Rows from block 8 of the encoder of a small masked image model, named by matrix and row number. Rows with one number belong to one neuron. Each number is 500 + 40 x the weight over its row's rms, rounded and kept within 0 to 999. All counts start at 0. Numbers have three digits each.
After each neuron's rows are labels from the 100 images, of 14848, where the neuron reaches its highest value: "strongest on" is what is common among them; "patch colour" is the nearest of a few named colours to the mean colour under the peak. Only what is clearly more common there than usual is listed. The data: retinal OCT scans (Kermany 2017).
# fc1: MLP up (encoder.blocks.8.mlp.fc1.weight, 1280x320), inputs 0-319
# fc2: MLP down (encoder.blocks.8.mlp.fc2.weight, 320x1280, transposed), outputs 0-319

fc1.114:493530528456490445520562424462429445551488490509488533542492485546462512508587497534506546617444509411491466488427538473501481547474458559513522457518499502566509591505572497622488492530555607538501514507571520512426504560535602487561470548492505398479490525514491474476495507556525496522524466483484517464595481490529434510462481455556505499469486544501513515492513507600521494488563544514502490503478578527500423546498527556470552513477496440518449559528521475470535499538495569509552543489551490533465576481528514492526533418448535525484508488472463558476487544518457580463454541536495529491532565500521481509503508511491564549513530442529522470479454485528584479480472512487498479497474489500476481557495459505505477477476547511512504445573469443490488537531490498509608528439586450476474472467469483440480470555513500472474517516528504487440509452471565544435493512570520523451533469472504469506488504537445529590458439505483521465533538454544566555460585
fc2.114:552472478500558476555551525537582501463503572532536495519549471520546523527471478545518480502496454422509458527528512558520508503580491529495499458535534570462521547461443553455480481539474477505501505453529537460493477475541536439499516400461503477533493466495463462549434507538504522504555484483470497539437492539459548583426549505479504526500435475502471558502492577578519454490524478478538503478484455513468534487433492447579468502445517533487578501504567538467521506491453530438505594556486469539617543425471479502451525522521491469502495492517477508585448487525510487516409522501494466413494532498550585555456559470569531482453530407368517546549512465545540523488557483455497598504487546439458476458599526521480474533467510443493453447518500451435546489445471510492424524535486497493473493478475504527454518477580453515557482480520429522491472478501466489458489524466427512502463464486492561505527535549546441467534453474456494546523472522442510480469530
strongest on: finding: normal
patch colour: grey

fc1.753:496543459454497523520528482472460467527453472476486476522498526468503518526516546457523572484505528539483469504479529480484473416509461494487552507578478429471484461501491503560450521523524533494515459528486445547533521419390441502499464488459473534513532519485521519534547516485434490507548501498452493456579546480561529440544385464527492525507547518550493484527496501456538540502473524541488475548536520565509510457535512538420452537493503483476445526393488541493489517474514550516529463447440513442577494568547435492486514548528521531465485527492509451447549458466524567494553520498466495535522420489536400490530471482483487522564500543503515581527510528495445513409482459508520547554461493592512506528477486489483538401586508563499578548480514463591474522600568425536513514462555518542539465529549472457487509521514548458531496505539525477479570553530488457541497540486506528488467477591434471480473471448504465501541520535609499400481562576543539467514443
fc2.753:548478516526489462546439527508554463482476537522558513486457444513561550486508479530462450516513435469437495519531442515498540614586530484539491467437514585471460481461523525427500497489522479554429514493536524469478463554575521482510496486545505489459495522529483477492530438536530565513449433501527519570497480512527540552405588476504480485547457495431489548506533480532436470493500473536537525462480460442522513575461559384551401541470452515590527467531484487538433527460435443495448509549469441518468465408515562553475478549510486512504478538477559477507488505512481474526458538477574510480485502498527539558509493472469489443456490509454501473496488494535561500568507532470504434467557547446470503417481533521507567547378477470504456495551481617539545466435467477487451384538478472485485535517518528511486497569477468536454505508442388540522556476492501508512501503455490492522538504480473543502482484505540499487545482513417535545513469530472514512528482
strongest on: finding: drusen
patch colour: grey

fc1.285:465434518531434466506455479490531487507475481542477479482434436533460529518441409505542498487442519438477465440537529536517426448506607617478524505452496472500535461507492494504445489471464478455455513489493499589524464502420534499462521533431457457480541484491549429488481484492537480490536517493509462521552460525510450569450465561498506455503532495579452472572459504388516521491474541418431508487468437522554505475527462547473501580492508499458501493474472466490494453493548519533516508426463493454540495413542521509515477448486445518493516492463449475447504538480470521438543494534514522584495409484517444502460521508522474479471476464495460485474556486522541497528553463491433469508524498507503438462534546561472424488488502532501573513429443563503533464461535502539470556422583541482558527506533501473527513543511484507490518522516428476557455433473490493490474451432570502532544498508492501545542455531463461432557455491526534433451349490494526454430487
fc2.285:461446504472514509531406485541474489488464539514500583487417476540469532480496452499446489427550442542560553514537549493505484502473515492501473541537517522554476550544457476461584487504485571524505558493504541521558547547504494456519559504448470415373510508477423471538539509464479468511533495471518519456507491522510473481466537484484481592525433553431417492509531524517544482484503481518525485528509503537443509455502509530535545499502470412523523462488531498526539512492490450485448427470490508554476518525573496432463491479495545523528480451538518537514501501499452519524553531534510468533477536562510518491394507456519529488504540523453370490553499558477480494478502480549566498440502567565501561483467517483528516508484518514525515465540522268516461423456476484491564392503454467515461555453457500481484475507428531485567450447459450504473503518474503510492493491531529500491494468521438517491513496483512563455535556495489516482569509490595470499453460
strongest on: finding: choroidal neovascularization
patch colour: grey

fc1.407:487483528635486504423545486426505410501501499513484504435460578454510504467516454500492489488507415468532544520425538547449488501491533523502492489466506543450452532477524431430507509485496440516523493520582402508489484553549439462501520557569548529448528502477507548508489523446561480464485461438509481485540484594569472468476493511497473491529513513484563440441531489587445506464531513459486592444525556470540479475538448507498488418478578421459537516460477521474434445530490456531615487524490502459556468493510542511547519529496480472463551494502494466473467533578534507503493415523513511463499457465522514492518498554463500494465529504466485538463446486551463544472528524512482452461522561416470552475466517426452406495568504542496501490480505501519537515544513544513472459428492578497441534471497487480522498460500461540570485512489517560542485586572536526436476438538462523478525504573477487517403464494553458517547491459492496496449469493521542459492587
fc2.407:475523513551520478581516489596514497454424510498573525489450534560511518450453542477519542469480464609488498475470521497513490536427451492467433472521462495509476462470469562488552508488541476444455488515488572480550510435549532538523529556502478522476507525529564443471501498553535452565540506476507531495525523489500471452466512480444488577542509567506465498482462478552562510519524449513508437458485492521449464483586407436527426478514492550492476505516485505491537550388493419442527442476461493532478538527450512493476523590510563549459507462507505569531488493473541534512485455425511505468482572423568474534515505475551522523532481468440461492506513440444417530484453528490456517464451500531506519451525518486447498535489519426498450491522475374525502572523445512578483385532512474473486482504472416472476486521621542459485480466518458511497476518588532514492522550484530534443484483563488468533550466553473498512405512558513535509475497458472492532544463
strongest on: finding: choroidal neovascularization
patch colour: grey

fc1.58:475490443524518498519489501451477483483448498539482507498476474427508445468552450504514562473387492517479501508491477532439457522447485551387485470563415501532537521525546498457495485512541477444531446521483523527489481528521512479494433559565493449435498499513573490497471535560524497387482492502548475482535529510535406490494513558470494530561536423535399462404510463484447501514522525576507483488490469464534480462551582518499596494475510499529434442496499475439499444504496520417581564533568504538554500476444497524562539520500520438467468447492481523437487501439458505505503499472481518514444488576589493524516532481420481527489461469519497526498474477493490512544432571523497476535434508441518539442531511567559475508516499555476518545556466523507574488469520493523499514393474503533527539524486427418522501516525483521490457492499519514479434520507480488469491493500504519521513443382563555569567440571522444491534538481542474498473451535467525422498548
fc2.58:513469510462499495523472481565448608503484535503495540475490521477547456502499484489503571466519420494486532516487537480475563431500521486555531518459464516486498509520509470444575505493529417453499532493494529493520488562584522416481539500573438539502494503454508499515545525551541536493458577418506498495487450568563429499507522563458489474526478460420466524541530442517481495507472456457461490490473494562410514453481445451518534480498525545602563565525512585536558527517513507458473562456507494503519557502589543527485526479527543533496437498493477492527501550507478439486498530502515473470460481468511500502488498518539469440486515535445460515510461584503537482513497498520568571516525518510462575461475468483469459586436509591515508508510561352564489465450437524555510492517478476468488514541466371486443497500552525524603470452480521525542430497482450440474519516551473552500512472457558509510541437491524537493570513555533507476509480550535456439518423
strongest on: finding: choroidal neovascularization
patch colour: grey

fc1.578:528537502505517493560527487549493520543532410483512548494507523571465465467494492494502515494494459601500581452443495528491400451496417525465520474489530492478501473521549511523427504461514543462534482513476545522485554498412533455521442447488526517539500493497431530490467481495579502538521558524486489520479488557532620535514476564561507386474489460558530499515506531508507509523467487455457489450529598446548511536488500488487459541498513525489469532439477483464583438471496503428535561528541489527500525476524514539508510589496575553575506428481516496541497522552525526479473494481515509544512486522420490548530542567487523591493552492516530517537434536508404466484512529482433549572476530491435528544503461492472421485471452556492483495504574472518514500560494535496530588461506481466554443499507427476546488498501477466541582486521433494430494447503500451564609444466545504501470500492420578532407545536481501447491511552498508523470524526545490460486554
fc2.578:472485496559498485562485494445543459472478564496537456489481473455522478603515483483516454529467517464493453499558553530495492573462555470498514472515519514582477535459528477529600504508470467487519496501503433455508462498585520510522541479527452500469511450555480453525574543539489522468495492477486460492515524458539423487504521422425497555534516592473486536448554471469506509483530529589499497572499498480444454464472510567484531496485491453483504518506527550541442553590544526589489488462538483507560479550464480421486491458530443427414493525497542548436469466517487506487473458472502472482536489549527519510595513487497528318539506518440467456455587449456580518514505504500513516482535431594471406488473512482514530490517540478491489470457457500421484528482505495576498423472490487540533526526445499482509484476524500554424394508517508527518490560524565500491470548493420502541560421494509485473562462497520510540489455507557511502577475468495516491496519
strongest on: finding: normal
patch colour: grey

fc1.149:540524489494555509539461532523567585546529487478554529544501480523500425510507498466453477545440450504482509508480535534489483480547536637396506477481511534569494492507503500595503526528499501563531540498449517507548551471476528520556507457470545552467493532525474504429587476543571555430522447542446459535497475505516489520546466508489417519505528441534531534506458610527496567498531476498481512585525505471493532509491516509466569488490500493518415480431487506587489426518491592434509529495483475516456497435466471484438514553488437527452498607394474603416516413469476501514496564458524509509480444457508464516557528541531505473525490575488497497480555558448551501482554542475544523553570503491501469489544535489513520470461498552461541487628449458472454511519567492478527471535512525526523519530488457540451497489500493524467478470482545511510473545495526455457531521449479506516530420525507458504545499521516500559507478515476528446464567533471590464518499
fc2.149:449476520553498502442496541508505455490509523524523456480506548517486515476492525560479477488576541451517448473467385525595490423409535433600457471512517488493496491460541520448518461482519511481506434530519555511469454526516459561515520448491462463540465448445483486580508560425455410496436542503511540465540534563503574515453511543500539570489479501467464532452570495453545408530504499573521513455451463522502442522508530521531494564522465422530577505500457446479460497534523453489535525578598478537529513538494483523547486541547454416534472473496463457522495532529532497495532431497523490444522537576505567545457460536514544454487556418502496464535570383489491506467511506504441555496497489446493468547457446536514458444495528535476507554414547457544535480513456488484443537543490480572453496530515557478503483495484505490523498552477463495504500495510504492439484519532495494472502559446474552613493511454524504497520549451488514495487496497474403545422507
strongest on: finding: diabetic macular edema
patch colour: grey

fc1.599:534535501599471507534564502455458463540434514547440502490512482486535553486482489485517491629558484500511516477512522507471471516514493544479504512563504529564459489461456487546507561532517483525557524503540505561481478519426528464521446529353555483405540552544515477480429439546518521469553521488494491554522492422536478564515477513465514440494477599548520503436423504481522520551493511515522522548472497505493521542549410508483408514536503525513527520500590482556538510503524486511485503526435466507519537507529419576522495606457514530450459507519440456524509529560546497464432508496467494428514506496534506483542463533474485441552548514472488538499582483533420500550548490507562570442517435490428505516466491458478469438453516487502458536509479464482491507454526526458533505478471513550535473661481602524566477542587441478474504492463467543463467478491529515486444482479480548520497453547447458515491524485549492532488448481525542497526477504503519451478467
fc2.599:517501477521517513453386438458526555470530478520497475521467504545533501546477477445540463541472540545481569461503560553470503530480392485441483475513557526489516499551465531592502499515506581488511553493494499509551581474473567464511424566541524494485449534501490465517436442512511487501489424442520468526544438495535535560551512553450501467529521467511456496550524528465507495468488577489479547497504563496509510522495474495433596507461525448544450540503573530474547567542566534604533518445530541458411555486438494532513499453528536505480450522509465486476531488520460531499527497518558490504495495553467541531545555564489570555517531455541475499575501495539524445557492464468442521481511441538413462517608517515460515521485451534498466535509478289503474477411475505569538519476475501426517445508475512547544541525460478486502456426483471499464458451548519484507460461525483530484479528516531520553528504465463492507479532503482518537531524489486475503489519
strongest on: finding: drusen
patch colour: grey

fc1.235:481575501461506486483577533474503453502542506566574464527454514489504487518519500470484571530519536486494510507502572439444511455394478494464505546552553522507501562474545520590486575515550521495567525568433446544553513499485478514476553457457512440461561463519563512502396544568509422459546479504471459519521465524521502523487484475512495468463577513522522506468509561520494541480501518453422485533574491508478522446449557535482546543594469478446472515452552501469584518546499489606511515455502511463546513479512447486440602466425546521497486457492456548470468533481535494491443515517446493502462504466486542514441513577487575541483504454463501536423454511473528515407493452471528537559533549457450562446472537544465448449513447484488472462433531473428466482476541493465514532481547450477511523498514504579452514575471484581436557495537465506513533521526508520492520524549445536531482475511504475472504498513490496448479456474609575426516533505529483492449492
fc2.235:543447518500466533474460459542496524494435454480569550523537475436579493419490479581450457549522464478502479492562543568525415444515532518537479543529506464516498476523418517466556501497442477530469429463555555480412469488431571473520453519512526515534447489509504502552554432496498569467518525508562538471500583510475491472530499438499493497543469487457497496514531423457557472592478440533489462491504481540549447519466439438559499458506475554485518440528434571520462469515480461449524510562466468482489486532516492484530451483587449472427497507513428449493596458517427462458501467580587511571513486464516461435546537418464485498516461522496476526580484528514468530512488566500474474479455502461487502491473492578481465578508588460523498455542503504567493516441491549456453464585539538511487495547474461496604455469485438519538503535477531543484484535483461464517494497477505487474503571520475559522485463493526526525540521533441452541518489473515469531515422
strongest on: finding: choroidal neovascularization
patch colour: grey

fc1.508:539554508491500474503487492514517553520464511545429472463526456518600530534503467492517606557481545482466468486502472480518464533485521530496477478511498478524428598432483434585497519499455394481532517497552519479514463482517470482520491500483494428420515528557552501511434438614532521532524546506480500475440472427557540475489510438529508561505487566562484503499594553545480558510495525490506513489462530487499479582465520544492543498501475535459505528543529532471540494482543521473440557534526497485528471545520488530536495429468450549461456471507478476478463429541596522500476482398501446453491490519460390526490573563525529513471525503524526508467437545545515464498525504503436556555492455555471565513589494493568454493536533553520523438511515469510532457546453463534497480431542522474485448502534489422492488530498504507443567517516414477432526505494531563538485505440432521484488500495450579481455512513543482492412403543541525499458503578476486556503467
fc2.508:571470472453518486464470540557504604513549488547502485495571509550565446445440388472506495432446436544510528523494463465450484512472480504512443574472478475496492509487437441541488513540486490518504493523467520510535533453569455499456584545537488466483492486507627546547466439534566473481507520516475485550398570463454541491590509491487493478466539435495545496475533587547482512440464428400575483527521496478540501500497412481540614488508525458483371532491459497432465525513518502544411468515489487467506462515518497421475529494523495503520536499510491529467462538502542447482505495496482445562491493502420443496529505594530480586495456492560541515519448401486498532476467520517537412449524510467521530457525529477490512521525504572481519462516488461561492460529550498546495466444495541443474486491503480541492497563579484504518476507475527419497473494510446523586534539510504503478510486518538501537532535491435461501452484502497538500453529530465482525533537
strongest on: finding: normal
patch colour: grey

fc1.724:563487503454502494482502487510503504478558503488525573579425461514516498450519576483491497567445537563515538509495506521478525471519517589468519573469494490533480481512489491509447551510528495603531523516495502484481476497477522517544431531495483476457491525480433528464473514543483426507548435550490491513543531510488464529546476605538549501518494490582519520437477551518498590442545567507503523514549479469494514533502407447511410487451438514542493504449525492504487474526484561435517499530469460561453558493446483535433456508462511539524522526483476495389513504465426540520541486437530593467452487434545418498486531493502478599510484459526529536509471478506541487511450526507438516456525467489482447551496498515443500536542495583505585462588493466453495557518485566485560552609460496494569578502570450512558479464463529477501467494494558532464516507500495501428507454530501449568508489515489566597501473500467489502578513544514474464488531478575518448480597
fc2.724:561530483490514510500463502498612522540560487555537498490537541558453477460473517515445444529433461504490532501468500547508452549538427551501522492418510530518583442568444491590491491518509579501479492442502514492520572531527503499520456464547525567459422545503447489539552515571532514425442498517398499517468450515537492522523483524502439514430546486549557491495515515591494473478560485486515509469449527455506549539479496468505521502399507449531463494417441509489450547468489563548514482494565557481444485423455490477524517486541540538521470530543572563470487444521502487519596589495522533489461515482537530544508450499502472563520553540548512486469512520490537531486536540464459523535572514502522485549540549466462549453491417474467528523489418537503453497467535509548558465392479529498551508384424483473459551556468551496493468465527540497459494529541452409499536535440506454475453531485536465481554459493471461501465518516487505489473559517525519479513506
strongest on: finding: normal
patch colour: grey

fc1.208:525446605545552427528577525530449474524448523455517532536535478455490532496525509494489465499503546456481416541498442584534566455488443481471458597520499570439595502465448528490579486475407468495500521525476508510467457467522495421489550472485505492498465568576507488482480475568439581538491437566544511516497546574494547472530537518455509510550463517511550569543552507470508515562540499534489473534463508422462488541453547491603435461460486527471502558500544482490528464509485497510613480548500478516522453466486503405529550501478502519486483520480529445531497407519463469473517546521550542525502507433515538546502456431495584483550507498526492560489528548525545525442500491507528535476507532535461503476454515477417510462407454455513470435546563483545587530529523439418432467488486514475468531553519497501459493458499491525513488484487514527503491479462495453487536471435463503500494527502507520464509429530508482464541518508464488610534522501578550455495476
fc2.208:463561470448484581506486505452551531484526501524440487479555517556482488521421489517526532478509454487572500520465551426492533500483565508495574451488530444574420473559495519542486527511553572517497494515487520507521526465445491559499500537477458534498525476447475516489512577447519394445520510400432474468503491479443499548505430486501503454448520472524388450479519547515487471426484497475525512506538494592481523488519478491453559533520501508515476432491467518514563528541487507484475518431579529555485520498495460522466476531489558472467498501493463566492541601513555551498512451471424446464489594525470506481453515515549512538563489431482514474529503441459531507469545482500429499546480486481520493543589512437510464478572520531502497527421518684426431482509473491526564547504488482489560460379500499508503524526541515448458506524529481496534517483525461518467501497497497492501489469521441489536450555497477518532528472431520570411519486433475494481501535
strongest on: finding: diabetic macular edema
patch colour: grey

fc1.168:520487522534506489504492487503489509455506549550524457515491569498459563492549478470444472540483546520478496502607533548440527466515569529423465407601485560453534430454487546446463503444479587525502520508509514519508495444527491495468478503521517476543513510518493527500558488400540517503479578461517498500525452443447498427529492549473488547591499581490501453529446489532400485508545567509432503512466485522536431511393483518544542558487522503498429460507436484464384534559532511531497521496573510549528519519480442441484475510478476510437551571509503489482497495406441536478517499481481513520496484565524492503528463477529440523464495403488541500439443487540429495496477469489481471554516479486444518459527491585420526494423498518506505558432513494563539528509493570468487526586500511500519554442562483507511503578579494488456549526565471455536471475411532498524504477468506554498513534513461483544537426499452512549484489504520508460453513469432546453498513
fc2.168:459476495455507519478490488462517572486490468501520497481471496503505510513523501502530533430496463459444561500422507492567428429495556530423394518498501501516504495540504497530610499502469507522500521483510533493508573451498500472466498579546508450406478534526433502545536477504430511518490499488507508502531444508442543484527535593492497523435529562474532487538543418564420450483541453566477429536456540512466497520439443563544553566509546502573546501534570459538450465483510558537581489514484504514504480490556498469524513475527464509470389460504462511510452530499599584472470510439503461470500465489547512466477530475529488493450572537496459486570483492493500457505485472522626568385476541520527488481447500455480499517475498537548467522445485424485516468486491468517496463533460470501478522454555478443531472511596525479557467453502488424437528509464476479544422489509468509484518472499564561544468558431533547493559432550504507481482495424511489512521556
strongest on: finding: diabetic macular edema
patch colour: grey

fc1.331:419619496549445497533525509429576484494505535461529449533466521582475510493560528505521500519523541474540500514495457482471476498444576553507570488474472481570455521462544508540563576498503510495526464591451461520466466582510473534542412494478503487462490485503452493415564427563508453473527461492457505463466414499506448521502466509565563490458541516484505530488490526529524520519520538561501534459462498492505530468535510508488542513491525449496519521486525524481514546540482589461447523488604514530496527550560501493483439552500512538576487443463529511525493563524511575486479424477486507509551513560524462517469546513435507485561559534466587510480534503504552393499540518483463467577576466484470432508563558493562469471514436529519504476483438438466443602468513516518564513488536467498538519484470577487541501485476525535499545524491519501477479464539452567504540444537512465518425455524446513549500493511418435539471504525587537402506488503493559510479510
fc2.331:478558522393482451463598451540469540503430537554529436547546551430472560519497573537522529470525500510519457498486529429486520484518537489490551515434503457490496484553496477542506455463580490524532454506467490506519501472525513441499423468496543445456520499446503509550517487548441462451522504471497450462577491458515522508541529497452548562469513490537535494535564449542472447497510533535525481490497504491512496533493476391438517509539505482506456487505457528479520511520514580496435476451512528406487521548486506487502441527468529488559463434536444461498498519532553554524489479517545485437453460499562421537461546457496451511567491568473547519457488543486487529498540464457482550552561540418472521552520463526530461497562541580448453481470480354478482522484403490542554487530438499468563549470484530523478526523483479462501545517549534490472504525559518555468493507571549525518435511480436540498504465565531511529559501503537463476543559429502389473419528
strongest on: finding: normal
patch colour: grey

fc1.128:444502570572452537513461486410536496457562438562489561479537527505497519487442558433623490528523520558559519514512525546538511501530484497473471443564548492464486486510496468561502478489560529497534560637489559514440439453521557500466440511490478514471456525512533495398490505521496469449507565477522464477528491533524458531536493526516532474491532520525528488525439490512530490490439556500551510527516562465538397538497530528484467466525480520527503497497517492480472493511514542514500591554495496480506469500418495516539494522446466557538490519459462443460562470523388514418470444460594521535520506480469427504539546501455507583533482544508463459558479538501579461474533437516512526551535444497488559543444447482461544514521517506547548502487475453461505490477552560468501525535516466500512523479489507504564471509531545459385519511520461607523588467548539520573456498580484481496470517496575552489495579525446487550475501478506461527505533505533525506433462
fc2.128:517407549497517498593556526525492520543524492548483508484506525473553517506482501429499449543458424538460477510492461490477533511507511505515537594544452505545503531511508516486479514596555461572457531569479499520479554513523461474507489466468485494518512443462533528445480523505473527569467542541560477480471515517464578469505497516438482510498474456496488484442517497544584513525447495467534539503463530494490467452534489546508446502536488461471536487512422494505553526518483496546466575571491489504499550547524420550506512482527473511469453488488502486552476536492531466489486592461509430528462453517524458560521546544523524525516470533443544496511489491487464503495467488496444526464535474470522548483559495493541507445452482599523445551536488263528454561583484512496459471474438490492563435502531456525538450498486538535569540512489438410469506543535459483535589392468549435492552488485409511479496500505464464488488472537476537527405476451530496506505464
strongest on: finding: normal
patch colour: grey

fc1.355:565482507525500473515445538507465533508497446518485515555485460477498476450515631536519443552486543487456496429507530593526500475540425529434447553491484486514517445496462532561465496510483502510563547472478450496539513475485520449516476436502490447511454444527483526455392475552557525500541454525517493467567529562521439550528467590504596442437525439478509472453481546511545562508461528455427506455474532493500443514499412475534445481450470501526501516438548488457500482516529535430508512484520469548481496494520499575442478476447534530486509561553460449487567522532466553449428542449485559515535536514527512565520492571502573544537518521518488530500520461550466552485498562491465545509496517513499539504479398523495451502507474521519540526534497466476532514484609554459574511542545527472511541508538540464582403517544505534497552559538479490438541477521534490473595520520533438536473501522481531505472502509465465445489445474519513508528542472604477456469592
fc2.355:471513500463536495431494487483523438584513544453507459518431531534447486534552548496489461468506563493500548455474510488530504510496520494482504436584494537552548558527475443542488516503563541484526506477481542484552482531467513569588569486485604421517496550497480454524496477534433482477503493553485510412457438564557513506496493528478499614483544543550503505448524477519494509450497562559456549600507536495503529545493555520482468440455460451514519477566464511456484476527561524530524512520559486447461563502483491468509433453553468494546488542513510554523491448490463536535566520517506546413463475512482557536574544502553543490440553498489495495475545456508506508493469528467488475531449451480462425522476499540449560436475454558497529569532509302440500526534543471576527486532532461526455457484449468450444477462507533535499525475447478472490466514481551431478438497559484486538507506509484434528507395460518523494479544440515483498493489518530518473470466
strongest on: finding: normal
patch colour: grey

fc1.68:355532520538510420516555532466479490491503448523567526523421580471526489533536505474488506505515528469512432496505472508476505465526426483526556529497410508477506468473495491527448497496514498524580529517448435583429447453525546476494507495428553495519497598522481484495525476535441532531566454498487479485586509548513469515498462546565552503555534489480503513567505573527505469479573535502497438570443537508494511447595463450524517545545479443526510492449547542529475518485455524491482445455457501459608475556458407461490520499447505504499528430505519479490552525442519482534496470479490564551558467456511507589500422493527442454543555522558574557505544528465548529495521444433584587502572442525500565467485473491496439545527519493485496562490505474474472518510540462519531536543527442510505505524468533478493491486449438512486475498525515525479516554518487479510463427535501546498464457527459519449565488541462485484504472516566491548478601492563468451508456
fc2.68:461485515424479498540439531535485545448493535474509520520501476519515444468521566488463501439437456479517487483480559441437579458503466464539527415473436526477528452535442547482469469406538531512468522476546514478568467471548484541479505475491560478464482556488533489484515494440569496521480449459467516513492511473419492600470503516547510405487514476422497524519413532487474477445569491449557524494469447505491526510485519519519532559497503566572459501470444538513495477453527554551479499482530563514623537498468524540452530539382573538557526445482507529493549580444494498549491443483475438540532471536548480511486542545506424522485395534512503458466474509492456494520521487482505545481494571548564495566583506505481461452447484437536522545453464440501526503519523480450561518482521518538450487462458512493490551606520513505525505463541565493533517500475502457534507522537523531412453524512583464517525508463561487474476532502450503533441563479518422468557522
strongest on: finding: diabetic macular edema
patch colour: grey

fc1.256:467574540442468493466608489473472503550498489488472494531417527502576527454486492536495519484523567489557483444483477440513590430520509514471476559554452487537495549443455495509456463515482486511529454538493541572431460510470551489522494455540548496470475522603586485417541529453443508557464501471467598511523508441494507452483479546487530477493443496529538522491482571490534512476492506498412547481502534511596444596482488493531466502516496484536435520499485528489540460501483535442494623541435503534463491466573523545501503527449511568513517472512515498476480551489483463478467480529529478536488516505493479530485545486496475581489463452485512479459498546539458485490470543505490504524528470434509509528528474525546551484492482491520523495553539463513507555506494495415558527542508513412566515593638529457564453479484504452546552596505550520516487535412499470479498488539464542526433496473534488517470483524429526495474418511445441512519443396517536564504460
fc2.256:451500489472534533495514515498493565458477413519544514465464569578425520464457548479473491500528425490498519512477491443485532455462496458548471512426532488481514531529442499466465532462593511459494489527520518503556496458519484569461575459434525455538506482513538533488487482519580474432487490527575461488527537534504486518479490480521527462459504400536492504492474522514558497492462545470492460511491474506548541462512431520471518577544499419479586514527385517458543522548523411585446465488521555421480506515486489502484503530607526540548422474445463478549526508512566484512487591393508502513423511507513540503505475561473543532454557546519529481575462491505548551451506536532513493558490548474503525458472492502463550501502475511523457579455448390495519506528551502560468519442444404478544504437525451503497566464519513488481501427506465429515457533538458432565592454494517467502528538460506503476433534464501536452514522529454544520488467481533469483493480
strongest on: finding: normal
patch colour: grey